Rows from block 4 of a small multi-label image tagger, named by matrix and row number. Rows with one number belong to one neuron. Each number is 128 + 24 x the weight over its row's rms, rounded and kept within 0 to 255. All counts start at 0. Numbers have three digits each. After the name is the row's rms in percent of the matrix's.
After each neuron's rows are labels from the 100 images, of 14848, where the neuron reaches its highest value: "strongest on" is what is common among them; "lies over" is the class under the peak. Only what is clearly more common there than usual is listed. The data: aerial photos of the United States (SatlasPretrain). In brackets: how many of the 100, against the usual share in percent.
# fc1: MLP up (model.blocks.4.mlp.fc1.weight, 512x128), inputs 0-127
# fc2: MLP down (model.blocks.4.mlp.fc2.weight, 128x512, transposed), outputs 0-127

fc1.381 154:073144123128143130106149101100125127181114116151144161127182139116119147080137141141132103103136125119123161179114129139133140096097055148156144118162153116094144160102112096120155105141146123144128131111127165112097136159136125113155155100113133122135144115151133132146090126154130146093143172128150174094097168148106135130158083148137171099121114125107127128117069147104129141100126
fc2.381 136:122111131163103109135125180113108108133144160139157151103168144126138102119164145166102152145146125146092115141181091137147141117101102118167122144143137158181153101098120150105137104120144117107148138102103131126169140100166161157161109127139098051118117122094102140147122072144116148111165121158129146172153119125113119128147139114156137130116174137142138132149101133097092133106151
strongest on: crop field (48 vs 8.7)
lies over: crop field (43 vs 7)

fc1.113 174:153121100118127113139163087162122127146146107138142144094144170119110143100151116091118133120111128139121098134125099092132124127145109150126146146163078121108091124125129112137148116128114141205135098147125163154115114157134106158099110148122172129141097099137146080126096134147143167098102135125139129107135096126122117086116096154131155083166128085150152108121057118170143153166132
fc2.113 152:153122115124079128095137180103148140124136105108116137088104107172111159156148094121142183161111131117139105104107120134143142123120173117133143121098102117110122066136102150120071131107138079107102095125157144134072119133137120116148120145151127101151092112118157137147161142148121108179134109133135120114173152135133104146173139083109135140103139113153176128145158126124117132113088
strongest on: crop field (26 vs 8.7)
lies over: crop field (26 vs 7)

fc1.63 173:153137097136111141139152094181138150182115113128133180157159149116132162107166159092116118088129157148134105152110080105111132107151080126139104126136121108118107121106116126140116113137112108180131117140134140142131141179139156136100105146127116145125154136146160140167128133161171160103137162133131132122067107101120111092099094135108122079116120100122096109102069119141129152121112
fc2.63 169:167138144154079170097108132125112128175128145130091133115137110136149141128112101120093128155127140115158120107127127155134160118153096107160122123110147135159104114091104164116102171113171112090132113143132084118091092148100153099144111161150116110142097125091143169174158134115129174168127109140096131115148157131098150128147147121113133117097153128188127148091138105087108155104120
strongest on: crop field (41 vs 8.7)
lies over: crop field (35 vs 7)

fc1.490 022:112122156142099174116155117126091134151122126108114116174137127109147144117099109181151106122136116136104157152077120123106181153154142097144168140118132104125100129143123161134144127109112089095122132140138116127081124121150104176149107141157150122134128085152113141115120128144140128109106113088095109055158153092148137121114153167151096136146123075089113145131136174120154090141122
fc2.490 019:152090126138163133075101120166135103140118136145135088072119135107126117118125097160148087174126151130169106121129165108141130091077140110167095106145153127102123156115167122117132125156130082119110098164131135124107129073126127159124133108118065090128127161115127151125129136120104145097147179080132140122129110149128173116133142120177151132136131137130167116126143132106120147162146
strongest on: building (75 vs 42)
lies over: building (25 vs 3.5)

fc1.222 202:138135093141106142120164085173137138188109110127126179151157145112133166100168148108114130095142173144124114163101089096118132111154075128143092133132129106127127130107105113127110120144119106165134112147134131129124129183127162140111108141133125147134146132145156148165144136158168149102147161135134129101067113094123121103097084150108118085121117104128099101111074101141133150118112
fc2.222 200:166140154167077169107117126134096126182124148142100136127142118123134151127123096119093131153133132133160124116141129157130158119148088100156106131114146141155118114091097160113112167115166119099146122142123089116090086141108155109162117164148100109152096117089129158171150128111132187159143117149100134112139140131086151109135142128127118103095145117188129142087130110084120141096133
strongest on: crop field (40 vs 8.7)
lies over: crop field (35 vs 7)

fc1.353 025:128124151099083122130179135122112117104126093118113103179125157094172175089122072138133134119093113158125185120133111166073130114122090136137114146143119147105150120135133125134148101096132177136116105133122127146135105126085148149140144135154171161091123160133107152137121118171126118121125134095141139145130135140179107106144114114115075121104100132150139140108146177119143098091146
fc2.353 023:132130123085141137119127135162131132129117103152115132066134098112147137125100119144132074084110129174138103135110180112066116104144135089117127149130147120096138130124147128111125121156126111129124092130120110129181144118118121111174133137117075068136153145148176170128112133124081124106157150108115133118112088170129122152151157138135142173129162153135165088118142136118115166156145
strongest on: building (72 vs 42)
lies over: building (26 vs 3.5)

fc1.198 187:084143139143138157122177083124117137171101137139128164160180129095114158074166145124116101091122111122141136178125122156129143095107072131163113124175158126094147153091133114136148117127125138136138127127135161119085141166118145128156144120097109115124144090130118130153092129142155151079158161106138172085130136136110120121142087144141166111124126142111122128105089145106138160121128
fc2.198 182:128117132171104098120109159147093098142135167150148143121167130117136101116130119166101163147163124159088124156177088128136120110132111093149088132129143166175145106097120155104127110126137118121165128132093093119143116086131165183152095143153108063135130138097097140142142078144122148126156135162132134160145099117109142126126154136150108124127176144143123140152104127103094126121161
strongest on: crop field (38 vs 8.7)
lies over: crop field (29 vs 7)

fc1.298 171:176140094116121119151158127166144139184149117128140174148149152127157162121141135100130138073129145153127083137107094093125124115127082170124126133123120109118127135121098101147113104125105084190112088126131126129119123146162118134108119144140144134137109138150153116174113120167137149115125180137153126123080117124134117098102120129073122083097122084124124109101067123161141130126106
fc2.298 174:153134137117109186125137157077121135149142137106089130117126114154151140140131114111094119150102122109177125105115152164120148129099111152154159133128112151112125139094132133113118170098169119108100121109161142153085110162124117081152140130128118092126083107084129144170124144114131159164106100134103137115167186143100128123162159095137151137114122107167172122086144121093125155101111
strongest on: crop field (37 vs 8.7)
lies over: crop field (31 vs 7)

fc1.226 027:163140147127139132129134106191126117114115082107140112097159085125142188153100126114127160103103095116162122154117135114118140137071130128109103121102106156115123103122127064093145109085149149123174150154138178130068143136113122143177145115125082141129114106132140112132139129128125124173087129064122134143149141132112087104137104113141085146132136122130135134146128114133118104138113
fc2.226 028:144137126088168118118142152172128105079163133116114107127123147113079162127120123146123106125146117179121110111111147134122177173072123085147109135148127152137161129123142075159164130140147110152105138144111093158126116137066118171135125096132128061119160134142166136148107147112126130112111155141107135112140175155121109113130092108163110157159138093153124138142125117112135159127131
strongest on: building (87 vs 42)
lies over: building (25 vs 3.5)

fc1.140 028:126119152177095135127147096140146128113140068118143103171142101087156128122107105129119077138159115136105173133103080112136125115126111092134115135125119137064169122124183182147132104158100142160098118154123143100107150119095135102163124118130129136118116137161118124134167123129099117147104139084135105104132135112169142126149131125156079121149088119124144129086120165154125100133154
fc2.140 023:123139121100061141117136055145133147128112145150114099093131100107136133131153125188152075163081116127148120095101182142112119094109130120150092150134138115119116126127156130107109123150118082126156127123135170123121145123140130138139142139120114017133132145135155150118128139121087120107163104129132159118121104134130132137124168132155135156152104141132158115134140150143117129156113
strongest on: building (79 vs 42)
lies over: building (45 vs 3.5)

fc1.101 024:190140146128107088104146132171152138116126123098144079125135112103133156150083094130145149097127101117154184126125146141102122119077126129117085154169087130126144149131151146141117116105136146138130113144140157093076119091089135132143117100145115137148121071109135141165134151128089120145146147097132123082121110153127145112125115143174087131132087146134118125146096157117117102141176
fc2.101 024:137139120114143131100117145168134097087153117135107141089133102109106129132133154159154065122132119157140079115115183136104159122067146092161113122152168119162159141118136105111132137140151119110114134136128144142108143122090148120104111130099073018118149166117157128128109153126104122128146151155118108119140126148127128119143122127159120176131129114144117094138132143135130140160111
strongest on: building (80 vs 42)
lies over: building (36 vs 3.5)

fc1.104 026:155147154159132104125161144150157122105118095134145130042160086105152163132112076113163159106137099124163159121160146084111150128093148125132115117125063140098124128129144131132148113111167132180143147142145156142110123112105132153169153124148116143111154114091139135140145149149120144126139111088148134106132122106135110109138138100164095147127070133118122105143114121139157090120165
fc2.104 025:128141131095148132091167164167132089075155112123113124111125143114077155135160121142140099133142117151126081107109145153121192168076128089148115143152119141161160124122116084130135124131147104148098140149120108152102127153093139148123124123105131042108147138134155141127107153121111130116128154148111110115139150149136135098155104101146094164140140065148114121134125146136133159146131
strongest on: building (92 vs 42)
lies over: building (30 vs 3.5)

fc1.485 024:107131153151086148125160077162124099130120149131136093132121107089109172133107117125163129114145112112092169103140157144122109114073130154152096151133117127136147100129135178151121110133105136158117078157162111121098126111096155166134132095162113125125114120151146106131111133163123090123119155144122128119110106152134136113108121128109120129092072156131208160114119179133141139130168
fc2.485 022:138120127126114158125131115184133105112154082147121130103134094091085114111134140140138067117141090137125114106123170131079148120076135114145103136137181108154161140130131114116143135129123146104116089129127136139124168102099145093137105124105076053114172151118133146128118130126103099155123135172124109093132104162130119145126099128142112176145156150120130120134159158153134163142161
strongest on: building (81 vs 42)
lies over: building (34 vs 3.5)

fc1.363 204:098130093111109092109104119095142131164126140132145168101169157095107132076096123178119112083119125130097134195096127106150125112072094130126121144139150094138155131121103108128146093150150106147134117138128163109111100149121138149146128111114170150126099113176162133114086129153114124079127154118165146127112161140150114126143121167144137107159113114127138122147060131135148133129130
fc2.363 226:149104158124100090122121158096082103124171148187190127124163146132128110121160154181141131134133091133103149144175126155138117109060120114154151141138140126137114082124123138079152131136155102139101110088081142134138132087167119140143127145138103109154123125129112122112105091143103140138144127134147147162138124160086123131146125121138122113101157150136124122158103156107091099110159
strongest on: crop field (48 vs 8.7)
lies over: crop field (45 vs 7)

fc1.488 165:076110100093111145116138149106141167105146170096125143139131137139127105110148130127103150127155127135131096177102116138125133133103146120109105129147089084103078111077142130112088134108128138140139086105183144139111149142113168103142151124114173160126121119135161138128142168174116119151121113107146124133181144092128079128168111088111141161158125132086153117137131125116121143180107
fc2.488 162:140156138161113149120095117148126126138107155139123112169092140132115138156112108149121121143171147133155171128114151123107131143156138092113090106100162102148155127143105138114105145128127096101152153136126052117116110129124148118142149127156081147138149125148189157141152112088152144152145150149100119120094109109122175117090152129109084100092150102132094159099137108105151088079118
strongest on: building (93 vs 42)
lies over: building (43 vs 3.5)

fc1.305 189:151127077135093138142170090178135145189110107126134185149162156120131167101161140106125125102127172146118107147098083090124126116145075120137110136142131107124116121103104120140112119141108101166129109147145147140124126184136144147107100143127134144131130123149158126170129139163150147086145153119141131104072100109124107108097102144116122081125122104135116112115073114142140155115109
fc2.305 170:163147149171087171107131122131120130180120142124088125130120103121121156141130100112091137158127141133163114108128119154124155105145103098164112132094130126144116112112101158118109163108161116097140113134125099118084087149100163108159119162144101110143090110090139165170169144104135180172150120151098134099139150120104142099135138119129129117090136116178136143093148107080112145103127
strongest on: crop field (34 vs 8.7)
lies over: crop field (29 vs 7)

fc1.47 022:166124132147099128102151150146147125126142143126131137109163126119145189116117099156109141086125103109149123106145182152129152104092151135137106113161095135154123163116122093085122105089135110190118121171104121133080128108100137163124150135108104141128104084131142103141134127134153086148143118106116124172120140170150135111139122110188066149114100143162113126152142125122134106093138
fc2.47 021:167121121141175139114153207159138084067146089121115137090137150134104144135130133146129088089147130135121097140126166119101154138088137088136151143125181146150142131119137090098149127138125141099092123154107087176145124123086142133105157113106066076109152146112147133141133131119110132131116165124107107103139131162140137137146124134121094153119136123142104120142130128123122168148157
strongest on: building (95 vs 42)
lies over: building (25 vs 3.5)