Weights of a small multi-label image tagger: batches of 256, 101725 training examples.
Rows from block 9 of a small multi-label image tagger, named by matrix and row number. Rows with one number belong to one neuron. Each number is 500 + 25 x the weight over its row's rms, rounded and kept within 0 to 999. All counts start at 0. Numbers have three digits each. After the name is the row's rms in percent of the matrix's.
Before each neuron's rows are labels from the 100 images, of 14848, where the neuron reaches its highest value: "strongest on" is what is common among them. Only what is clearly more common there than usual is listed. The data: aerial photos of the United States (SatlasPretrain).
# fc1: MLP up (model.blocks.9.mlp.fc1.weight, 512x128), inputs 0-127
# fc2: MLP down (model.blocks.9.mlp.fc2.weight, 128x512, transposed), outputs 0-127

strongest on: crop field
fc1.348 214:464499456498490516485535509492508512532500490489512536485532545493474506472542497481492509483526479469525496556487494505501517496468448513504505497573487491476488495435517477501491452502503488541519509492538519498502508517527509509498529470485486505500537484504524445559454501525504521451534502493511519509514509514489472475513458507492501489527491451468474482465445508527523510540495
fc2.348 258:507470479485510500518441512490522492481523499466489501490502485498529472523491510500491474534458504471505522458504469506517517506513503493552547514480489514512468491487526527523489538460523488443445516480505488520481499509508499527470480509485502473458480478470505533521517495524484490524474445481511507532509498521498474517506516470509554555487550525520497529524533512474422543487495

strongest on: building
fc1.255 181:511530476497480515519504509475508506504498482515529501515521548486490508462512494484477517475489478519527469498482514504499486487455467553512498498471482458472559496477497497520512478447463512497485455476503510494466495506500478479526530506511494524509458493525565502507477501508523537509515538515514492476549528495493494457531502471493525472494463416502537485469419496503526501501498
fc2.255 191:509505528506477496465522506491464497497491478546506481456497494516502540456456482493518516500530497503492479512498532499496495518524518492463461493478521543503544525505486454489496530538520517511522540552501470465530491471474497449518516507534531445567483503500485505460524483482475495527520494495483490455495534491484532509517520538482455469514477529525544517485466485514529488487518

strongest on: building
fc1.114 025:489503508526464523458514436512494472464543482493513472492461480469509491503515531557553481511559503530502513568475498528529541493480484497533508533532507521469517463501489474557511514495519506494526531521518499447459502505488481499536473491501526514493459504508505512481493488506493508528492490505502490495471476514491477478451565528488527529528485479507525481511514477506522508501488
fc2.114 026:500534492480492491497510492509492482492476472508495513499490500500529544508504460479506489537393495495505467474519500497504517451522515480441491509498459501495488533493489542513473456496509497533484567517525517510529519470489508503481489520494474458518567492502445482510498521499525501499517477523512505561533487486505472466561512494507489507494473498512485466497500529493536478512487

strongest on: crop field
fc1.33 190:446511503549509490484496506522498477529477560501498539505516504437470519485523460522483524485508478536485473539524490516487481465478463463498442511502503464531509470494465514467509490489503496498530479495489495487425465483478555554527496489470496525483494452516512514510492516491524519475530524555532504497467480489508498496510485518546485509503506507497502483520497537475511480509523
fc2.33 144:523492518497482477484473516510480514448473470521529488488507486519517455517473473530547521520503477469475535485520499519505463484494531464477536458484516450496538448489496523482503485484492497456472511494515553506522548451478493511458485499491504560496493514520524515492495530504527457513490477484510490535495489491487498557468532460505500541507509522465537515534521517508514476469510

strongest on: building
fc1.231 029:471501478498514492483496455492522529496509498498507499509510527475486496523537467486468475512514553482483528543520481493553560501507543553514511507466516487506474522506507512491502517486518474467500478492507496501569482524473512474499516506502522493486493461519470539516518485487520508482574467505520483466530507452502504512573505508508462480517540466510493530485496455464494478464496
fc2.231 020:478490514428499499483512491518506516534499557501518496494502507519496494496512494494525521533549494485524492504528506497485467405537479540498472479516469460494523493501486491453495472531491485491525477539480501520443478510483470521459524534498545507499518549501512465503486516521500517485484483504465460505503506510495511516479431491490561489474510495495498513497491521545469509500488

strongest on: crop field
fc1.328 257:498536482533487517510488496496512485507510513490512505560527513455529459474536535498472494516486491507511514497493468512460509464478468498528509498491469462488470515466535534492517501422512509490498456469498491509485511513491536508542493520494475516465464528516541524521483514516549532517468530540486501524545508492495493444495490451513545512497494458514494477472447501483484527510505
fc2.328 268:478463477498482482484519480514495520510467483511514534462531541489461551439493475491510508454527505495476466533484499488539522541517488513470478519488505487492538508477469447528487497539472512526515517539517518491499476516517517485494508511484537530543486475518533500481511508530485487485536484473537509431459521494510486510511473555483488475547485493506510508521452497537517525513506

strongest on: building
fc1.266 022:504507496545548485477456504517498526452475485494513475514505476530509513542498467488459489497493552555522508452509501491547500483508495478486498505513502520519505517502532499438460500535539511513504507519495532551533496477466490489477475472496475501480490484501516495512517502515524522476571468532514508481546487505525481497520463550529461478519493494534492515509504481511503436505475
fc2.266 022:512506510543482525513498493528507530484514568492503476506488534517469469490513505522511493445529478490512513515502515517492485496469503486522516495482505504529500486509476435520512506498466524472534459479489488532425461511495506461491512513493470441488485493508536502496493484503491505514463531455488563414503520497508513521492528493486530501490497488467552531500498499490470544509492

strongest on: building
fc1.220 032:473503475516491519520493490467502543496525455515520499478490472500517508500486458458461477534527510505517508534493499512516557494523509456490497479494513496508480520486471497521510515502540524476579514516517518499547490463526526451516493537482513497498455482508519530478483497493507466498472486509467523449566475462487491486486501553513499510509535489511535481500509443494511457478477
fc2.220 030:483500509432490504491528489525512485482512523496531495522496515502503503497518498457570517568496512477521509527525505499464453495497499487522475482514459493442493510489513493451485477515505469523495505512508504505481534502475504521485507493527501439503579530526509469510501487518552508513532489518488456547490494446507487457492468455492527489474481477468498501489485523536487493501495

strongest on: river
fc1.29 229:489516503492489534521497527469515497521529495499480484525489473471517528518543544498478485481517504500549548528472527500496473487474483525545490516507448489480484502496529481449484478539534484537474490444504497506488486549550526492513537475521443512492528510495517498511514532498496532515492495522501483530474530488500506446525453499518512466483470496460457456455503493488480489528504
fc2.29 189:496488523495496536461468517465460520489505544516485503495508496516485487542466469512492511481463465487548491532510537560507475521487495498500501493484537482516466485451497531512467510494531485461443480495522483495463484495492513462461529481498527506520482466495538512551512490495486517552508503491503512515520551515443495520514518498496495526464491501510529549464554519505506470522507

strongest on: building
fc1.260 025:496502490484550491494491447514539539482498470547480526464502489490492506517494470474480467512488544499471504516487460475506531522522510488517534513529529524513496490492519524472530504535513451546514540506495495514552497517438516459500479528488499500500499489507507497495488519523550548485548472505530482450520490505515516484503483545517478490463496483494514533473522509513503424497525
fc2.260 018:477496503501449517495515475544513511484503584496498483469492518528474453493555520541531539503555505514528523523512517498495456465477491488501456481499436446491506473512478476453502501530490493505503450489494509527485450523489500491519506510480510498498503521513507478511491516528512517516478493474473507461508518488497475493529509464490556499469486532520546487503500510518460514505477

strongest on: river
fc1.408 194:499504503505492539518519513472509518512521487504486489520494486496509511518537543493476494479512485498552531531468530509496459498472475530526500522500458480448476509502510477474486492529526489544456456425501490503469490547540497467515536475507434518506523499500533478518499526495483536522482486517501500499499535501486502439532497497513505456468472479451498462455495497482495490534491
fc2.408 160:504505532492516531473468517487463518482479564520502494513501485530476493538455472518514511486471466494537483525513540553503468523500512475485483472485555500509496484452482524520470505497503491467467519511529471490502509475487492470457522488511518448520502489516515526539502473486497502535531509459495492532486518488452516534485534492491481522470512527487517557464548523505529452499498

strongest on: building
fc1.385 043:449492514517467480482518496465494519511489542517503520527507496494463528501498554510476514479499520477456526508501510515524536495484495545530491449484523527465509506519503471513489512502503498467501498504482463502447536537554493500534521461509498492504481507495506561495531477485554481483532517437516463494477551477494515514500462495519494498482513482487428533517496473495505515466479
fc2.385 042:505499496447558489499515490507491483493509483507510501500511498483522489514459451485462509474419472504500475473523490499518500508539490563488516489482504465581478513495523501504512474528482513521499448522487530520520420492474480520474523489499558544488520511500500474509497523496438518481461526512520488510494510521496519498492519520486493475513489502515499489502500518540515479543505

strongest on: building
fc1.331 042:502485525485457490510523510474499474508440495512515497516538489509476520492490548480537534485539536542481491542489535493514464466494489529499487495493461513499531481514469557508531513511530484460510443522488514477488532510479512450431512467504459499509495541508515532502515501498517471489514518516502475516455520460506518535499507491485525497470501515503477557530478488495503543466503
fc2.331 040:522509490497561493486494514474493497498505503511494509538498484469516563501485447484515468471427463470491484476503520505527568510499515522469491518496549530522501511497498513506500490490469515542510502490502532502444465475546482512485505507509514547505485465471446456494469454488497488477491528496541514497487497565510524509533530522505487489504496520467483500496502534505527468494510

strongest on: crop field
fc1.367 262:506525483551475519521486513521507481523517513493497505560522500475514458478532539520468507537487500504515536493487471512453501461472462473532504496504478476505476497464516539486503503433525488505495484472504486515511517521482545518541494498500458507473474541500522519533491516510547536520459520541478500551542507491494499446467503446507519498491492478527497485476468488469485525495499
fc2.367 263:483454492492489479508537481493489524521514490529516510482513549488455551455510498494495496422509515516488454523489499487515512528481483535486480531473502473493521521501475444529506486534454502534499503514486537506509478523522495484498523505480525546549481474515547489471524502515479506491523502479519501421474519506498479486516464559494477479523462482498511493516464492532504507517515

strongest on: crop field
fc1.399 194:519533488498545512505487485520512502501529519490483499537507478474533461494529520476484513509461494528507484480494478503453499458494487487515530467479447428497447494492542519495504476433487501487467484476503518511489521502492534501517529534484483532456474507513529521509521544504543519552477543518495514526520497490521475473465483430495535535504481494512514492487507499499490510535488
fc2.399 193:461502513491495457502512513503480503514493510530510512467530507475473524420486501526514510471542502499459469549520489481506509452495475511485474530504505518525552524503483449510527471525488532525556536550472518485527487491501518511519508502486550502540483490500462496458502503516470506468524501477518500483488505486505497499510471554497492483539465509503509489528427502527501519520526

strongest on: railway
fc1.264 023:481501483496527492523496565454530486480434490532537500481485483522471486547464477464515496498502460532483444559514503530525473517559494532501494506528474495517512505499490494506506502547543509516524510490486544461468555474443544485486491506486475478507497545500521504494490510486509492473511498527491511487525494501506512520516515533517518478462487522537528527487499499510488499535481
fc2.264 024:508449495563486512496469448533504512505517537502501498511501490486539480499533496522535482447506499480505519500506531516489481507408504511512465533487524471464545495505483459493496496501495441488509455488515510544491524501578494472503468502492511488490466518494503511508480479535544491507445514525505525485462532491497494480521541501528497505493466509468525487494500526510495500492504

strongest on: crop field
fc1.371 195:482505473510543496471508480526502503502471495506529515523516549468496549470501432463529517507533462478506495519489493527496486491513496477483482501525478464448479488482472496503499475501498500550491506498516496484449502481468537501509491487492534530514549492528546463504470505519495511505498512528520523496463514454500493447519496499482513475506488436439462485483446526507515508539493
fc2.371 159:543493485505512488493482497485516496501524485482476495525469445525494477540507508500513535504459530517500495465497475486508483491515536504506535481457464519473485467513525541506467502446488450467468456475507492505426516508507477522455470522545492442494477508467478507528546473507533475531480523526511494510506497509511504524510525473493519534474529529475508504519547481522481493502463

strongest on: river
fc1.370 214:503499502513550514490520502501509547506468474493498506504512511489487524524535501451526505465509488477535474511495461519500534471505473492512507502468457469440504478485493460541487449525468505523494534453513517499488497515536523492476514510479491516497529497505545513536529513532501515517518499459517514459428511477485459467499469496500528519475480465438469480473502533498490510537492
fc2.370 246:485486498503511547537475531480483517496523530491475507536517492507511496521527522482489478522443483500547541476502544549484504523458472514537537507505464490473458500440517508497484504463507490484437502452535517542481515525527493487499538463471460516482488471476513490547491517498505527533497481508500501529500491516439467477503510468539511531480491499497507511475527520478483488493497

strongest on: crop field
fc1.24 255:508537486539460516509479514497509500509503492496519499551529527467530469477534537512467505521501489504518538503485474515461505471458462498527493496487484467481498497466520525478514499435524502493504456466500487494490491514487528501550498514507466519479466548519541525526483503513541539516476526551483487524544509496492501454484497454502529504490488445525500469467439502479492510494501
fc2.24 273:473482495497490487479529484508481514516466470527511523450528531487475551432478473494507502460526495491481471529493517496526525521526486519464481518496519493503541523483472440522501496555485525530517530544509518488515475505506517472502519496477541513549493478516518490471504515511482498485527490471525506434463530495501498511512477562486479469541475503512522506506447500532527513512517

strongest on: river
fc1.439 246:522504498506532524497528492492515551515487477479499513504514508484486528516547508453532503463515495472527472518482456511502544490495475499516509506475462477438512484473499446543488468527474495526499526459524515494470487529523512497480503528486495511498497486500541507548515508534498511504518500460521512442431506486489461478502454501490538530483480472454481467469501533505496533532483
fc2.439 278:483491510520509545529470538494477517498516522498477502531513491509511497528523515487481486517439484510550537472514540552483484520464473509533515506494475491482464494445510529501484505458497489473437499453522501548480521519527502492496535460475461522486499467476516494547500519491508532539501480511495501533499495506436473478509522469545498535471497498494498522474531521471481477492503

strongest on: building
fc1.56 028:495478490507496487470502456466547516475520456510471507478511502494517554517465453507469462492511507518491482523541490527523516487520502473470513465509500480476486523489506512451488510538486504509497507540515522552540513449468490473498501557505506486542516438532499538518485476489523524503480468491488508497541501501509492483506452502492501540469503495507526511439502542472482456486497
fc2.56 023:481493491466506508504513471508505508502502534515512487477490526520462427481542534539528527523549531508514542514499522485513461543462489495519516480507472476513482472499509500511501538498516469492519491503494456487498438552457494508498505490487493422511547521533527506489495457496553500485510496483486494518529498492503483497475459457504511495517564527486465499504491465499490504490483

strongest on: building
fc1.424 029:492496506503506436488501486498477452504463515515471515537499503478521462521481554503494521528507571501501523478510492469530508532530504522504467487510453495520499524498561546456510502511507467476473483519485495519522534553488495507480500454501540505494517500496515501485516506499550505487540479499501503528528505465488500513515493547548472498527498528531426513516498504497491460472499
fc2.424 030:506506509534499518493505490497517533493510505484511475506492524493454540511487465525489493484491472497507486492500506524508554461493505509521498537468520479483549478505496456505526482541507527482513475494481545501433447504463517459508506515480507465477451497516517518499504446505491507515453538454497508405498554496508502512513535523488519510470489487511549506496522512483477514527492

strongest on: railway
fc1.375 173:436485493517509506515480494578496483486458523497510540529530509469458518496499491499522510528518493548512502503508495510490464514506472437490464498483477458522527457433461524487467499468472503486514506479514491505489498493490554540489494486484482545495500495509522543527522532526534508504524491527535485528447464457483476477451496477519495517501493493509488495513502523495492486489511
fc2.375 161:542528531459467499497489496461484470478509482531508458506490475490518481524500480566521492535457484491495542456485525509503488488522518486488540484478499448506519474517492500444524507511515499497485502501475519481507483476487478495492484531529484594506485518536553526477492541476525492521482514471499468519489489511481535514495478471486508490479487491488532449499514504476497487438513

strongest on: river
fc1.133 269:503541503489489536520509514461517526544521493494474484528499478471504532522550539496466492468517511483547519543467515512495521466494460519537502520493465484466473500492509464497494494534532484566466481451490490496460483556525524499498522501499471507490509510500518496534506524497490546504513522502498502489474533490498499447525460526494515479457479486468462469450492494491484513545489
fc2.133 299:507497524504491526464449547492470518470482540506494504495504493535482480541476466508503529524459470482532495503524525550502464526497507473474484469500531488524471452458494570501471521478508494442471475498530463515479492485493503500475506488507513515503499488508513511542500497488503503529510477487489487544530508495458506533508550473512480536477514515522507558479546525498520453522498

strongest on: building
fc1.126 029:521492496502503496484498455504493540513482525524478504496501528473464504487522505475459486516493531476491479481492475452528571518563499469535528472482536468478486547524480494527502508514535488502519531484519455513592505501531479475493499438514520471491447467488487491513498524478512483488528505494525532468514482501472525493480528503530508474516509484504479499506504502526465472497484
fc2.126 026:478477508474478510496502492539507492491510518487489498495502482494472478497525492490500527572553505494509521538519516497485494479489499512513454505495459467478515491494505485409501441544476490514511488525499551548473450505507492537485503539516521566492527529487490462507512542517486510519529474478475441503478481471502495494471477519520500488495465507523514496513521511541477478521508

strongest on: crop field
fc1.31 234:485507505507535479481491518495495528511462454515534499472511542478551515517480507461494507443537499474501484518511472501496511479506481523492486503448511476485545529513483448535504468506491504523504550479486486488490521485529521491472513498498541517508516466519543488520519490519480519519519527492514514478425521473485482478506500524493517501456477414439486481490464512518494481503502
fc2.31 255:485464451517511531518512513482492519533530479481460534506533498506501516484526517471486503513475500502535513490458509519499526518471464541554535547509453507481475528441511489519461512491515474499450502472544522510470501549512506467509523473490479484509482470451523479545505499541480532523495478526514517480515551521470456472526505508508518510504483485508510509483498493507473547517491

strongest on: building
fc1.413 201:496510473516486475519496472518508532485522498517531499507513539480533479470494516502450503453484507530485450499496451489486499459509493508498486496458496446510462505496502525550507496468473510514492433496482491518506530504485545503512488520472526540499464487531550506481523523526511536527463522487495494488566491486496465447496501501479493517510495444509519499508463493508481520567494
fc2.413 221:458456477534507475454539515490492523485481479494506526478529526505512506468504499500479555502552499476483497543506466507507501526502493510515518512510472524456509507458514480518471503501522478528513483501517491490456532515475553491509491471473518446519511481472509489524529449542516496514488479521532547456549555487494467507541506505487509520516526501460530500527482497505479538535492

strongest on: building
fc1.429 024:533482477499492514514500515458487514512505527539527512502524504539469482486449511463449495510467503466486478447480500480488474489548470473466491475470501487487477498501496460494491498509478506494484496476513500541550494513471479469584510509494492498502543431486472544518488478510524489502442516473478485472493507467541505512527484457520523507475492493487477548500514504492520518510481
fc2.429 018:467507523475510502492529471511497504466525519503499495468501464502449457497525558485502523538509500494495552529509518486524472506450515499529485502505496463484507502498536491481485513501501498509520451533491472497520435550503483567493492472534513533501475504514489510491498484511494491492546438489507500473510485537492502484434453532523484474543530508519469507505509467535488485485519

strongest on: building
fc1.36 203:450485481555518497485510511523505502491491502494482518499492490508463486494534474500487564488518513567504469517504484490502423500480511501516460489490484486505517456494498578501486454472426502476534457473498499518502526502524527521503514477492468517493546476483513497491533517489505496508532500544505499501534473471508481502531523495547474504514493509459485526530517482495499475542512
fc2.36 193:493515483473456519525491465488540495499485468456489515478516496505532482488513522510488434527522502468494567501484518484493508508531470545503523496581503488484506522475513455464522529530541505535510525481520510526508471530512489485490488459481495542459496511521507474513443518501510487442465487520505498502496469534533523511494498488499535488522510512529515475492486511497515545466477

strongest on: crop field
fc1.376 237:470495489492522471540494474530499514521504558515517541576529502455459491502524535508511484474520505514480523546524474490490482460483476466505498489514485469488471478502509477489512467475489485522494494477500516536470506505516524563470510477458495497482488502522498512506499514525570502471506531482540492529463460479498466491434459485515507523512512508478478508527495525526506481530502
fc2.376 195:544455521498455491487474505501471486462509477555515464469483520517486495490470473490537507539513494502499508500500547493508475582490524482472476497473488530513512466525487516477512519533500528482484527506491510479539479467482467463514509524542512502564498516498481474458514510479437491534499470517483461518490507502480528507508532512519466478516453507516502512510494476521522465485530

strongest on: building
fc1.180 031:501481500487534476433495482471492484508515502513510471529501482510487519514505513494469505531494562499441491497513490484517508508515525550486529473501472510492506530462519520458508513542493510462432493502487471537549557514514511510481481467501513510496504534535517524496518476516548485494534492517481468485546528480519490478513452537534473499486510507509492539490496531490478444498523
fc2.180 026:514524493490496505504510466497502531513487535513528499499487522498473503506513495519506507474485478502504519510503484507530525413523503533516494527457516405512496467518486448508505500539525512467489482504481524499461385515483496479513499484486472424496464510528536503511499501511504507482467527463502506463481532518497501508466504510479514507503518507524530505502514501508498510496489

strongest on: building
fc1.184 031:516469531466507493469490454513528453472510462468508479528497464499525465517469493482500489527517531540500520496526478491511446503534508500473484514511446501531512527471556525475503500538523516477486485489480520509538532509467473530496461493480520507510516498523514530509500532526523496500516500492509468517568522456517520520502454540518494471489477511513517502486501547523477443528492
fc2.184 029:494517496537489517506513500500510535483484520502515485497479537525454529499515516530508479470526498501511521514482510508534546476486521465525505539488551494454502484516458469549497513519509516475509482485500492478454454510506511470521492497476440390504479499515528515497491456501512497512474488451489513437533518519504488500512532500498508511479538484502515498495505482446482522489486

strongest on: building
fc1.25 151:501487481526459461492507510566530490505479472506530491497487518516461530494541507507487534496476500515472511480507482505518553475519511488513542491520481469495464415544480499531532472493523488522404477485486527508486499503524506514514504489454440524490525511520532498476489542482525504488496495501508517508468502530511472507495457500487494486481523493529458497529488485486504488483476
fc2.25 153:502537517484493496502528491498510493493505503500499468492435496515536490531479505494484486490572508513497488498503508478467446511516526510440461482501494515497531541586504466475518557508488521530573492513484433500533506486458474488504494499531528506504502528516470476465499484462492488494479507527462477460529480483508541493508524504498483480497505491474527483486489494496515492493497